From a checkpoint of a small image classifier.
Data: trained on stained colorectal tissue patches (NCT-CRC-HE-100K), 90422 training examples, 29.6 epochs.
Rows from block 12 of a small image classifier, named by matrix and row number. Rows with one number belong to one channel. Each number is 500 + 25 x the weight over its row's rms, rounded and kept within 0 to 999. All counts start at 0. Numbers have three digits each.
After each channel's rows are labels from the 100 images, of 14976, where the channel reaches its highest value: "strongest on" is what is common among them. Only what is clearly more common there than usual is listed. The data: stained colorectal tissue patches (NCT-CRC-HE-100K). In brackets: how many of the 100.
# convs0: first 3x3 conv (model.blocks.12.convs.0.weight, 192x192x3x3, standardized in use, each kernel summed), inputs 64-127
# convs1: second 3x3 conv (model.blocks.12.convs.1.weight, 192x192x3x3, standardized in use, transposed, each kernel summed), outputs 64-127

convs0.28:492493479548478518515511497451482491499430496503494517498493518509495520506469505471519486500466506482529531483502499494523492517486516523483467498487507522515537503529541523479505489538483488
convs1.28:492552461552484488514496509505537498501472540514495495502493525516506513500497495495525503482489503474471452531487513441514514485462503482468467513509503486505518528516514475484500498454504487
strongest on: tissue: lymphocytes (28)

convs0.87:515501487505480448512492489452526504487452534517463492494542468498462500552503474510588493530521449482514495476483507493522477509469496492491549505514476522516524518501508476521501523471491467
convs1.87:506518516509487526528505490494462507485472552518491446526477491497526477554501514507510420520474488515501495487530508462492526499497522469504515519487513512500504512495510513502500498473501483
strongest on: tissue: mucus (67)

convs0.137:480526508514472491494539481484495513491512485496500476513478451489487497493500441544512496507498496510490492514517485509506491490478563467487539537514492537492493519499529483521466514485488522
convs1.137:476509468486485463512490512506506482490500492528496500500519498520508514454490491514503523515468520486483533522482514490504514513560489482477456488467496483483527498472484516479498477490501531
strongest on: tissue: tumour epithelium (61); tissue: normal colon mucosa (33)

convs0.98:521513481507501475520483460504521496491465497540503517443477466514484503495482503543488478492515484491527486537513502475505519499544543497502501498502490501490494458489511526466480478501469451
convs1.98:510514504503444484487482486500527527518476519482513445481476477507495497529498512491487527539479521518482507537499480491523443496503495522485510524519511504540479481484488508513519493474517510
strongest on: tissue: normal colon mucosa (90)

convs0.178:501498516475475561514490453482497528487447526464504500532494495515463502498532457496502499476516494494520521489479469459510503497495497432496526559548498522501519541493467492507474536523531525
convs1.178:475529545470508537501509540491523550463512538513505517510508547486492504463521528500494517468510500565516487481518519534513557508484484500515520539539447511478529491510517529512505519469476498
strongest on: tissue: cancer-associated stroma (36)

convs0.68:505495554473493482507488474436528525506467496514510520520501533475450494590504555507523459444498470527488517509544459512514502486504489487474469495501545497511501521504492492499506520523546478
convs1.68:544521501499515490523494461504474482516557520518496433499456499472495518518495504500463551463511506515479489472488493514512470496488507497467485515529510471541501533515505502530540497497518497
strongest on: tissue: lymphocytes (62)

convs0.159:512495516517497484539505503453488493495462485506508524514490503498493500530505476572501504507536508499493500501486513545498503514507527457507508483468464497494506532509549477525492512509508499
convs1.159:502486430494474480468497484499510512509494558475467496477506499494486536516499516503509504477490496494559509473508471516511551516456499491526511496525515502476483434501500473524528513509487556
strongest on: tissue: normal colon mucosa (69)

convs0.59:499493478538506500532504486463514496503496498528474494469538536505511506502518488488485508557499494475501505501535486476488509477467507495482555526515469512499502502470513488489468527516499515
convs1.59:540487527454524498501504536488483540503488535540498492488480495490496474472501502502507538484488480514526479521502471483499518495487518504478541527498493452529487514532506513498511501521491510
strongest on: tissue: smooth muscle (57)

convs0.73:467489525492497488494497517489465554495494497468510488525540481507512515439522458496515503500473466507519501556522515523510526529483500495492476478534509483489529514490482525499508486509522487
convs1.73:463496453463504493492482508498502433506510513528491499482500511485483523497499499506524488465489494502515496475522518434560536486527486460542465505470513461500505475487499499507474470488507522
strongest on: tissue: lymphocytes (35)

convs0.114:511517533522516526512501482489507536529503470518485501562508500532528497564511605510495478497497507452521517507485489486492502541462496494500517500490599513529543499502485508483500551504511472
convs1.114:466475492509483484512491509499502492511539494554504489467506492484533518473508505507546499474514495502499474519485491487513441483505498516484480546526454482476446459499497471517547528470510504
strongest on: tissue: mucus (49)

convs0.31:522535503518477490526538567490493488488450500520481518481519448471529494449489473529491535507516481524513492523489498498495504511490511458505465516531464481528508475525506467536478508520488476
convs1.31:527473470477510545536500510496515491454490534473512503495497485490487473464516575489478449507490500506491506497527532490476484513523498508559510463498531480479468496508491518446481478531491524
strongest on: tissue: mucus (36)

convs0.29:532514473503485466518519482493480525534442498531522530498514508536420493486498444535533505502505510486482495557475512499499530505529511505535546471518486495513492535504562515517504464531523476
convs1.29:432505446557470523480498507498485481467496524513468501475510472500534490505503452498476523497504516496518489534526518484472533515486512492484513459512478497487525493497504466562499485507491502
strongest on: tissue: tumour epithelium (56); tissue: normal colon mucosa (29)

convs0.11:469548478497530496511535510475518484522438540482486469468512449541504517455522464497553465518494473548468486511513504493490531469470503512526525522510481469502486478498481531524511520492455471
convs1.11:486522536475538550460471467500484481504523522479499504527520455483455472459502499487517464476509500478511520502496541498513500500512489501473499494485530501486478526523508473470527491513499546
strongest on: tissue: lymphocytes (71)

convs0.176:515531517502521509536480538494476471522473504508514505467539485508480522471523491501469523541498519454501479495527508457492495485511486439541511522495492489485496478491520514524477487498465447
convs1.176:447501463472520526459502576491494517526500502529510518484482470490518482475530503507533508489532484534532503501558516499488495489503547508461536494497525439507503530525532496565482488518482569
strongest on: tissue: smooth muscle (43); tissue: tumour epithelium (34)

convs0.144:528481447524422519512494526460495474501523494550502481461471526557505538552537518519498462502515516459517503484488531478481506512467500481501534512558487509494505489499468508475494502514441519
convs1.144:517510470500470515544493513501474471536432480476496512491461514487526510507503490511504504504523507505504458476491501513499498517507515497491530554484499496536485518441496478505526513506501484
strongest on: tissue: debris (29)

convs0.164:470501504479500506549497490483480524500459488507485496497505506499520509473522454521508497448498487507503521573507507496529530452469550520496486493518540505511472510507483484531494480470516478
convs1.164:455516522491491522466468495510491498522525471504519472478506519540488495454514528480544512504493474486511487499464487489481475490500515515489505497507546519512497515520498472534457518462496533
strongest on: tissue: lymphocytes (38)

convs0.25:481512537510517491497491479435477494514487491554512480468510496562486487542501509514476515474496491504528507480495484483501520516431510482519542494488493508480490522533501497492522558506494508
convs1.25:524499469474483431514502531503510495502463521546522501466476481438487479481482488491444463527482503489485497504502502514489529528485503511481501512495447511483487521494507513549542517497522524
strongest on: tissue: debris (39)

convs0.146:514510499505472519496489513478513496498501491484487495478514494516539508518543536495479477535503462409500522499471494483526502477463505483498527479478519497507551480500489463486513536520483479
convs1.146:495470484485537505490502532498490507522480497533505496504510524465556493510498522515517505496519527523507520513499504551508465487511457500490482494489582511551505545514479484524524504548494558
strongest on: tissue: normal colon mucosa (27)

convs0.53:480491464483539493497467495504488481501502480516519527429476571523507476509553528523505501540517561494483527519489535500500520508501506492492481495501496503502489490492491492473513504486495485
convs1.53:523477489479457465469479500516487476469479460518521457488494469483505494488479488483509444484528524478504520460507459447505450492483445463486511514504451484475517513490479489480491468526547494
strongest on: tissue: normal colon mucosa (100)

convs0.7:522531528510464527507538474546513477525457452489492504503492533562490522469502491502512456535512502486490510508530503484493522488474514455546527545518498456524510495501533478514528538548480491
convs1.7:526506504527586488513500527493486510509526493540493488501457480492464491477507553520525535538514499475464473515469510476476542508474483553500512523526494518502546461488499469494502538507500518
strongest on: tissue: smooth muscle (37)

convs0.93:505511480518453456501574527478512531524456522510484470475561528506500518546509531498530487466485484520490504489481514484510523480494504482489497539520502524515486536494496466502445509517503536
convs1.93:549472524499546530505504497501526479517438591512510514506500503472497494475513515510523520479496478476497525510481508504503503488495483509503540492522518477479449530506509534528558533580493486
strongest on: tissue: debris (39); tissue: smooth muscle (33)

convs0.21:482519509489495538548533477468493474503465500511491485485497496569456510488511507509513493540512513499513517509491504492491520513451500493490537508475516498510522516517470521505493473521497476
convs1.21:465479491474468473506496520504489467467460469489558514456527515506441477495486505478544493506495506490475522506485499463471503466476514521488486483506474491472492436495500479519498497477510480
strongest on: tissue: mucus (49); tissue: normal colon mucosa (32)

convs0.35:488524524474522442494505527483510538484496476506478487571468478533525517517510462540566472497496537550469487483496537511497495483488514511528477535525502495518542523498526501497510453485455468
convs1.35:469522522545474530494486438513516471494479500484526503566505545471488525461485502479479473506515509496485478555474549501491526502499520533492489512502471511496476493495510512516506506516500548
strongest on: tissue: tumour epithelium (35)

convs0.119:492486478506475519464460522497497494517487471480533514505507511499495512494524555496473480477512461503481506461537498509522532501447511495486510514556531504525499483520483485499499529522467480
convs1.119:529530489518482540485478516489488490528505482472522503511478515528473478484501561501503484488512483543504516547503498506483458490531515547488505489504484483489515546499496470468529525457498514
strongest on: tissue: cancer-associated stroma (27)

convs0.60:494515500532542528501480477480500480511441486488496493494500505537508519528462514529484477512502497423500514481481477476508508479481508480494543503502503514485483502530519496564488508532473502
convs1.60:540467497521508444518526509487509544469523479511486522476478487508507522495511453532486524514499473507482489499495488500523518558479504497508484516517510554493535520492532518480503516507494499
strongest on: tissue: tumour epithelium (46)

convs0.140:477494524483481493483471526466537513497469477536505519481538475500481516502537435507488509481490471454502504527495512482519515539483504517524466506547503476504505531500488497455509502508475511
convs1.140:488498515461510524491515488503495502491513501496477470517415516501500481477512447496493493526481482522507477495502484506493469515525497493448512515495508508505474565502506519500482494494510469
strongest on: tissue: lymphocytes (65)

convs0.103:501479503516526489524487549444464485500466497473508542449461557512467515517516534502476495512536452521510499481487511457501505494478523454513501478490494526485479499500491508500512456528459484
convs1.103:495528509493487527510507515504523496539487502484504483446500495477517499496504502487501491518472517484479510511521459509508491483485538501534498451475538497452513510510511529491487475491491481
strongest on: tissue: normal colon mucosa (59)

convs0.105:516511518496521459483502507489506474511491479478496506500497492487490510512489516514501476495543465491482522507517535538561504507486589490485477507503526481548531533497526484505516523517527457
convs1.105:492516454486486492500477479496467505498466485511485503490509543534533501506502528453510521497510527501489542505519478527486505486496471516535500453499497472519492471509487459520466521479493510
strongest on: tissue: normal colon mucosa (99)

convs0.155:501485525503472473499526492484513515509483488487505506554525508507479523492526476506497482524522488531509496518480476506494512515465516479482513498486470497528491478507527520519506530477498503
convs1.155:478486506519492480505526483493530486468485497538442500520474489506481508487508489504519512535535505505434489500519498508477505502497467495494490520497443522478515498498512501462496493493489554
strongest on: tissue: tumour epithelium (70)

convs0.95:465551477507490482501478519459506463483518493507505483488482531500459546497508440496509498496494514553511504519505461507508500513453495529539522508496490518525470498536480506500483508488457477
convs1.95:563486569510484482469480455512445497521490504460477520458476488511443437486487486498507501491478532468475493442480511500503520470525493464501527497502516483483496532480493523478466472504520463
strongest on: tissue: lymphocytes (38)

convs0.152:500487480507539477509488468492502497491467482503501563523505506519509487507484475485519502522496523558502499526482477503498506505488480501500482525541502477526510511493543533497476476505514494
convs1.152:455525486517479486504522513495467482530484499474516519541555521499481511498497521498491457491482488496509501540513518462495530505508488513491513526488500562482515521513489527497467505539489495
strongest on: tissue: tumour epithelium (47)

convs0.16:510483517503500535512490484473543493509468500528493509490534490496451497510559528500481517505503490560494482496512529504501498536460514477504466539472498510554503506477522501551507526502488487
convs1.16:530470479467519534503495496502489496515477464455492508506550472515463512465513533507490487505474493527493496527527478480479449540490486504511505516498478478511527449547507491476510479488502490
strongest on: tissue: cancer-associated stroma (52)

convs0.189:507476527518435474518508542504459511497440495530472477468513507508507528480504468520508473531494473495480532531506507483477507439446503485475510524524521500510503526515525477500526494518455497
convs1.189:517510460506530511501512533505553461507513515497509478497439518510484461476519531480519451500493494471499476515508501524511484532478454521484503504532457522543471495505499501513513532515502463
strongest on: tissue: tumour epithelium (57)

convs0.22:490553472500493534512502487464476499515498501483491491485521490494526516509546404516491500498483502484468502510539479500506519519488530443496522503500502515509554513496550485549491474504474500
convs1.22:509526474441508497482497535488485497497461502511509532466515501496535520455543454501513472521505486529504479450495511492464546527496500497536489508534498505492528441522510514497471471485494489
strongest on: tissue: cancer-associated stroma (57)

convs0.99:483488474497528489493488529556482519504566495493483473472482488501467473491509536505484511531516515444503504489517513513491485442542513515503534483496483495485444510513474504501511488470520517
convs1.99:497475476472475468488463468532506443499481489504560501478498516480479482480468486475477508489476512488483503512460471519511478496527475513466474474505523517494485499475484496455534470470531487
strongest on: tissue: normal colon mucosa (100)

convs0.1:479542536525515490477543448459480489499457467481495514543509491489487501511493523537470451519510502515492442502493495526493494495465514469493529498498520501479506502517498541519462512520530505
convs1.1:485451492525489485529515501501492515503516508522468496498551507503450519529516536514513555536551498473461521516457514551499497502495510513477470512461470485481484502488503493533470498521495499
strongest on: tissue: tumour epithelium (54)

convs0.106:480529477517471520483472538482495487515461479480514469511512487544489514550528472532475522489515509520518497489470490491527467498448541485500565502520504489511495508513506558503470496455539483
convs1.106:460479517507466505531517486487513514479522482509518513508571505507485471486496480523494495491473467494506510521502516502512508507504527497490476527479501588528486546540511496463503504533497534
strongest on: tissue: smooth muscle (37)

convs0.134:491503505493450473501484521480503541497495469546487482524461535489495528543518536498549495491534501507480506519465510464480484484527509493465475514507506514514524503505502502502478516522453520
convs1.134:501525487525504496514493496499498476498519483539510516500459540480506497485505508523524549531479503520458492505488487518489516508472494505446480523470478490588526486498515499493481486524484432
strongest on: tissue: tumour epithelium (65)

convs0.36:477539490524499446497494503486505504493513521520516530490549480501540529467528447520496482512501469476526490506505465487532518494466504463509511494469525465479487536529528503516514469509501518
convs1.36:429551472507481534515489530488518505502493525498490481445553489519522515519509511537509476499478482496476485492494539473519467475501519481465505490541438493503547496508487510456461504482504508
strongest on: tissue: cancer-associated stroma (33)

convs0.166:515503444501453550487548462479511485534510526503518483494468541527477501523491526525520496493515504436473507489508497456478523524510510484518534514521512519536461480519525536495531509499488506
convs1.166:496487519496504511505489493502473514541487489480529528476495482503511503544511443470476507461513493512456511456469436484504467446458538495514507493502500506494506470496492479508483476497504421
strongest on: tissue: mucus (69)

convs0.63:517529471488482463512518504495516555504503508516484506469511457495514528490495446519493477515521543512496506495509502480478507522527502455496497521472504489542526527507557496506495507514438507
convs1.63:473474544482453518460492503506500512487461471444511525464489482521487518482515488509476453481498494500537507531507510523509553509473485515528470523458495511490518481481482499475517495507516554
strongest on: tissue: tumour epithelium (36)

convs0.57:505514471536550523517492471480550504509519458498487509516494542527497512544509535504459512495496495443464519503549470476478508526494524473517486478498511511527489516528554523528470473496493486
convs1.57:510470500515486483518512498488492534479533474471535515494498479519517509501519458510543486448462472501525468515470492480476519518467507472513511523481509518470519472530500505465498514500493450
strongest on: tissue: mucus (40)

convs0.50:497516578470487545473562499479485484496500476522488460509498506513485505479528500486578522498477488549485505489537473481536508450447474495484513492509555493559467519540488506485483541521495500
convs1.50:430530517506487523488480484518511520476520494470492515498516502510462467468473519505485459540525484459519502491461489507467484492528487528489501495460456495486490429505484481512526514500526441
strongest on: tissue: cancer-associated stroma (82)

convs0.108:485499512494578476480466525514477543490564474513484496509517523468506485513485520488522536476504514487465491491518474540509487475550522493518509508481522482507491473512485486533536468496489515
convs1.108:499516484511506516489490494541507486519506444544499539518493494503477488515506523503462538534482527475540530526510476517489491495490461522451521498517511502479479503507481529488497515481530511
strongest on: tissue: normal colon mucosa (83)

convs0.9:491486517461544520519525481510563492495526484489504492539531496544457506512492501498499528489493492497540518491485467500505495498453481459525484518527505548527484480504517494540499517516500454
convs1.9:524525467514516447516512525482507525501540495520461543496493488477534535515506490531511480483527470523488494498488523500477477502497492515517500488523527485513491483495507492511480492470484500
strongest on: tissue: mucus (29)

convs0.171:499509484498559477524499513467512502510452539518496513470517472498560517497515440514476512499507475444517495499522456489501495533455503495486514518498531478492530496512529506503506484510480443
convs1.171:509521462487531497500518516493499511504490567554513500477531518505536522470513473498502478524469498521515520494510554506499490487527511497550464495503574489489522575502502515533496494507506508
strongest on: tissue: mucus (25)

convs0.45:459511534480567507481495507484515533489474469498519495470476516480553483490501517517478451475495474460528501495514484498517513502456512484520526531497478499499517511496486492508494500523514533
convs1.45:461473490485524514479480503488474499493496507544494451498492477484497502501493514483479529492531508500511505492487522496483523476506494507512514495583540506482527508526509529488516508484493509
strongest on: tissue: smooth muscle (70)

convs0.13:455482490479551472508520523510448499487477506486502500523508493472495503521514527544520521485551530500491532511491503510502486488479528487445497480427482499513511556499534454575487500472457490
convs1.13:490473507431434503466469469513538505522501454496530499488481496486540528496491522466513491500481542488517544460496472486511479489535477519541465463506523518461496464473450473500492467487534508
strongest on: tissue: normal colon mucosa (100)

convs0.42:450491487495503565482501507464517505491470515473494527475462470487506494495522468500473524503498490466493510492513488441511481546459499511532539499539531505502544538518510505535534534511492499
convs1.42:523516513472502479502529519482502495537466506463457524528499489510542514526511484515510485466511469541491486471476523515474477466513452482517462489530476506476507507515479556467504510504488507
strongest on: tissue: lymphocytes (32)

convs0.72:507494507492525539506507466512471519522449499482488502495499498516545469479477529505524468496513486457525543488479455447502509511491517452497519496522531508495466525544563526475494504485519517
convs1.72:460485501505503442562483535502492467498501478514474450453469495510466493500512455519478475544497461525488501460498497462497534487465480506513481511565522502464546486509513482481515498474500496
strongest on: tissue: mucus (52)

convs0.65:501492483498520493525523469426478490504472516510496530522518545501512497523517450511477484564510495438486471484467509496510537515489523459485480505488497536507512510491523485522477504490464477
convs1.65:507501506533453492502521504500524509507482476502493493498489476485486504517512458496471513521483536498472514491546468521476560501485533477490504522489509460539450451470498538516502478537504495
strongest on: tissue: normal colon mucosa (52); tissue: tumour epithelium (35)

convs0.125:524489478469531536471554500460511502504457513508494500508536506494491504569508472504480509513501474465506519477495497514524505500491502475512537492508491506520513513506552520470504542496520498
convs1.125:468496492499486477516479537500476504482567460461496508512475460499523516502513484513474478517509468543498532481510493522477521507530506485522515494553526487468529495518516506485483519493497523
strongest on: tissue: mucus (47)

convs0.97:517483455535518493508488493515495474507548481502540502499491508504447488526498547516484481520529522484484502524499491504490505498504496536509529470453463513492468507508496461494496490496499505
convs1.97:460447496487481482507449470528516527510506468522487485488489506473528522458471518477481524483479513504508492470490498504485497507520442506528493484493521483503500509436467501492539431474546475
strongest on: tissue: normal colon mucosa (100)

convs0.153:477519473530552499495497498492454482523497473494513540461543486511502518484499478499478473482501470439470494515512492512528523517503491467511507486513495498465544492527493481473477482506484497
convs1.153:486483499478510505476513544482517559512537525510501537514522532552539478520521548517520443512490489536507513525514520515489486521512530471537516518517508464495481530505497511487485489508493494
strongest on: tissue: smooth muscle (34)

convs0.154:475538490494491534529504543449502506487497533500500523455488463500530510494537496519473562491516487476514480508475485486508513533433489552481492495522475502493484517505474499482479519483464488
convs1.154:506472532469496541486485494496493455513487524471501508516516524529473552483493514497506481501470509481500510509512497515494464483556501524492509498504499505496513550482489520495532485520510453
strongest on: tissue: lymphocytes (76)

convs0.131:487495506527499518549529527464501486490495481495495547464488554498491491510506556515526461498503460541499515496492537438509513524466518433489500501496501517487465498501516484531481496509458511
convs1.131:476481498433455501511505508496511508493487470462521528465467483512467508476481533492485529486489511495525520475470467504553517514466502500485479479517493512494521512511488489536520491528496486
strongest on: tissue: debris (36)

convs0.122:540497500531472568493504485484534525488469483490511509494440486499476478559490505504537486451494485483481479506495478474507503519487489424505518515535518485489543490521527501505538494495453491
convs1.122:475483511541514488522484530496463500465527513459486519516497485533518471436498478493524484461540498515490515465516535475483469493525539523548488537501481501451533459533502572469492496523497458
strongest on: tissue: mucus (60)

convs0.111:468468499494461490485510516441559487551481490484502505519473511482510483464484512562521516519511494532511485487511479495506517516451505500505507544471483487467532507482485507525512510493481505
convs1.111:502525446512500469474506503496509487477408531479448493481497496478511485506530529517421482470485505503490446467500526495511505514501476488478536486513424508438484495492507530476536524463496515
strongest on: tissue: tumour epithelium (33); tissue: debris (27)

convs0.136:484536503494525522543475461476492501500433518502522517509487482489479518488503475502480475557494493469516531504526488485504516493480504486535520499473487504504507517513505525528472491495516523
convs1.136:470485496489453509514511521476509530508483473511470510534504478492516500493531448494532521486505491533479478531497501471495523531483548484554531547477485502502514481501518489510452499499481467
strongest on: tissue: tumour epithelium (59)

convs0.185:553441534536502476543452454459486507527527532494496493483457513543463499565495556504481479505490483513504510521502510506494529543483516532504493485511510489502513510502508499492561559501486534
convs1.185:502533466485541457488489480507508510536499507490493463478539482476543524512493512494479546513506527503491490494490490512496537522476464486469475513509540520514492486469508485519523503513509435
strongest on: tissue: debris (62)

convs0.41:497492522501529517496545508473505499524441510478488464479442455543501510514512466526498455505504491458494491496467489483484520459473507449472514527515474510503534497521488502525537525510480532
convs1.41:543520495489501506494499503500557530447494480487490544483506537494538472483510509493501519500496503537515524519487500501529500516508521550516524482486505504541525454492516542527504481482499494
strongest on: tissue: smooth muscle (42)

convs0.169:469521507519472476487486501460504477513443479525499481492490498540510524518482441516482492476508465517518503508516490481524507481484498499466485510488499532498571523514529512520483476517506496
convs1.169:523499536481510484504519523493513501488496511534445481486476449489486518510498452514515496464505497490506484508521482481508498515493472501503521495585537516565499554532514497543516488509497512
strongest on: tissue: tumour epithelium (56)

convs0.172:469517483462562516493511487489525494517468557488493526524515481458482491508483485493510480512549480499475525514494534509518492542467524500516505544465514507450495485503577502504518491510468489
convs1.172:525447461501483529527505473496521522497477485468495528514560538522504504514505492507461461473488519527529498497518455546497494447492502461548501514498516541533482481543477505520499484487501465
strongest on: tissue: normal colon mucosa (100)

convs0.160:491463500495481497508541499476518505502519520451499520560495455489501491498510441528484499508498530511461504467508502475496503504469502500503531542532476510542474517505513493466517491489481511
convs1.160:516496500495531606474509485506513528528455481471530487562498532508504516498512528496522453521461487505527506530480485515501485465512511451527510527493519540500492505512494549469465480496507495
strongest on: tissue: cancer-associated stroma (32)

convs0.104:536488499487476502495510508490489499500446505512497508535459479534497541447537539487466477531524493493540505543490471496504510477486509499499527522504503525502502496507469528491494570495504520
convs1.104:536465480504496532504490522486508518489475490474506462444501506467528506459501525520486542479512500490528491465457480492513487533493514507474488497491471497499419506524503474468510494476481455
strongest on: tissue: lymphocytes (74)

convs0.79:551545478505514502480532547486489514511462505465519498513495496512475508472526517494513550491510476546529524530538498445495521480494501524504450523450492482497566548501511486530487552502506539
convs1.79:481566436512489496499514457492483521440487548522458466505463518506517512489509491486478467510522499515436476573496491499465498504523500517537483478488474489498482510499497524505543555451497514
strongest on: tissue: debris (65)

convs0.130:489485523495496483516479477472542519484465517492474486527475428493507499484496497531504466474514487461522505505497514531499511506509521453499494502489514505472523479505523488507515497526556535
convs1.130:507516491507503489491528506491483476441472480439498534485491496509501492570499500527516500441506475505515487495546492503516501513525559444521548495494438503467468466535520475508487493507483474
strongest on: tissue: tumour epithelium (71)

convs0.47:477491459477486541523518509486489522483491499475519462506497540493466523475540447544484545528533493509512536507477490469476482486514510475482501509510501441521513490533494494471485469502464478
convs1.47:528521527509480500475510510505515481497451478481501494486498497515514486497504531472513495533487516475533498511494536459489498521487477517514528512468451477469500503486495499500520498490488426
strongest on: tissue: normal colon mucosa (39)

convs0.78:505446475533403558504528494463499552515488524464480510491495480483486504512553468504506553493466488544503511486524493529489498491495517474508508527515495505524475515548506499511485475526463532
convs1.78:519563487511491548476510470508504464510555517478538515522500480492471494477486488517500474481436512484520516495520530496518516492518499510516508487453430537466480469493486527515495486441502477
strongest on: tissue: cancer-associated stroma (37)

convs0.75:517499506522493473540517484485493478523476527510488507490488482496543503509501493514512493501480483465519508509477533486453505523472510480505492486477493476507509508496516518471447496485459545
convs1.75:529442502499504506555518466504469435508475509509474452474498506508468502510505515508521537509510498534496486526503485515485546543471506517512475493498516536472526536467500505462484499529504526
strongest on: tissue: tumour epithelium (48)

convs0.135:500476488462494520512531508517487540488490490489500505503519501516490515480568437488487475528502486505525503511512513475492504503496519445542474513492541474524492506487505514466498504528493469
convs1.135:483503508525506533486499515498501516535524505505438486499547523465501498527532452481475482511514494528498513518494449495481468492432489500469488520464506503539507484490504498493464473533492530
strongest on: tissue: tumour epithelium (73)

convs0.179:516508503504506501544495441441506488492462487538524526505488513551467515511469545500551480508519511454530529480474498516474517528471481453529498484495507519494494519497531519507475496506514485
convs1.179:494488508523480498508513485499524502512548494485506514487501459509473512493501450479500522507490490477470500564492501487532504497462475520511504486507533505486517490486491528501524516537502487
strongest on: tissue: mucus (56)

convs0.112:500497501511488456501524483452500468498498504505488489535509494484487520515482472506495518480471476447483488515536513480561507493443500507507489493518523516489499514508523500480494517543519495
convs1.112:526518512505512494524495464494492531491563490515497475486476494517523515558513487500507458540519467534522488507518490514495521501497478466458526486489494511514483562535508512509525517473495477
strongest on: tissue: smooth muscle (38)

convs0.61:492489515467551467515494502460474497539426515500526492475480457493506521490501458540498455480537449478482496533483474462510508488492526479490535502508492512530509481498497470494490514518512513
convs1.61:519477491517514507513525492498542486497505526508526504555578542503539510516508498485504485524558496524486503456536511521487530503508521531513496498500473521483525570507514482486517505529482504
strongest on: tissue: smooth muscle (70)

convs0.44:544476537486501442477519534435507542509490565514483487465508503508460473538440550507476534508500521516494514486508535484520526511501509502524467529498493493514500487505517512491542497495424450
convs1.44:564496501496513437505533496512483489525481528517484494533517494513529494519488498520502498516486532506525554502530521537512459493496524482474527470494506524531529496487494488552575514506514543
strongest on: tissue: lymphocytes (28)

convs0.8:482502545500529539490512553489515484506497492460529478491553498531510497551489500517433526536525481498515501527483496462520493517499489491480512492501494519499497490480506446486502535505492537
convs1.8:500554522514530517509514517488480534528552523514523518502551522509511532479499594502501539479504516502472540495477521512512477503523512479467497493470538490512473570500514522439532501480503504
strongest on: tissue: smooth muscle (69)

convs0.66:541488545527465504502500492482501485525443549500483539532494497524517511523478520512505503492475509499500516501515502480504495466490513420513501511464528462486566497553578479467508541534472475
convs1.66:518537498535521442473508553499530510498495474488494501499518480535514498516518517511506533487508491489461501509489532497510492511527458512438515532489526534534480529509493506500559516469497518
strongest on: tissue: tumour epithelium (37); tissue: adipose tissue (26)