Rows from block 2 of a small image classifier, named by matrix and row number. Rows with one number belong to one channel. Each number is 128 + 24 x the weight over its row's rms, rounded and kept within 0 to 255. All counts start at 0. Numbers have three digits each.
Before each channel's rows are labels from the 100 images, of 14976, where the channel reaches its highest value: "patch colour" is the nearest of a few named colours to the mean colour under the peak. Only what is clearly more common there than usual is listed. The data: stained colorectal tissue patches (NCT-CRC-HE-100K).
# convs0: first 3x3 conv (model.blocks.2.convs.0.weight, 48x48x3x3, standardized in use, each kernel summed), inputs 0-47
# convs1: second 3x3 conv (model.blocks.2.convs.1.weight, 48x48x3x3, standardized in use, transposed, each kernel summed), outputs 0-47

patch colour: brown
convs0.13:082147148113137129136089121179131117127143117117129174129118138138117110121143115119097108102071125165130163120155181140142093138117108101121171
convs1.13:122129116064122112129135110112164158072126116146157155151112151121111132132131148112095194140094129128109129108114106126157142121130110083131160

patch colour: grey
convs0.27:121169105090127158121093131116129071119119096117103159147129115123163136168123130134177160071128155132128097144152096129128093138137129120117139
convs1.27:128095107097114091152132118159115105180159131150175137093077107142165134123145118155130162145118133130110123122110170144115114140125163116096153

patch colour: brown
convs0.42:096136124114154156103090120111146117097144142138149139143139174121143135109134134120120179140108134154100114145142106164092047136112102123141149
convs1.42:071143108126151102108125129135141094181138109139144109079109072137161141153127139131168117114161118112136147103156133150129118117160094107131139

patch colour: brown; grey
convs0.33:130158098113176137118075123124142136136125120113125151108168099130144143129096140097078158138145127142121168162128140166125124129112059133116137
convs1.33:121105172145136138154107133108097107153120121145129089134107102104116114123120122146097152153132173149099107126156117130095140062140122112189138

patch colour: brown
convs0.38:095148109153151143114142186112173094146126067132140135143121138139123150134086132097099131141140148138075112132132119142128086135156096117117149
convs1.38:115147124107092091092150123137096082127172114125146123102158121113141132123137094133167104124174123107124132187130111135116111095097149147150098

patch colour: grey
convs0.32:092150133118101153101147095107121084159183099138152123120143116151131112156112133152106156115158126144096117086107121161151132091089125136106143
convs1.32:111103117129144125129115158165173100151098183123124142153099103135164167135110165135136135087097166150135142166124159116132123153138154123154137

patch colour: brown
convs0.23:097136160133133127064117118136122070175147134142128117120065121128165132144118156115146113141110123115101109159103140154111144131131156123154163
convs1.23:114120116172109111127085109155132130090139097096109158094117124155106141146184112149122087125106145117118163077147131131114133139130082137135109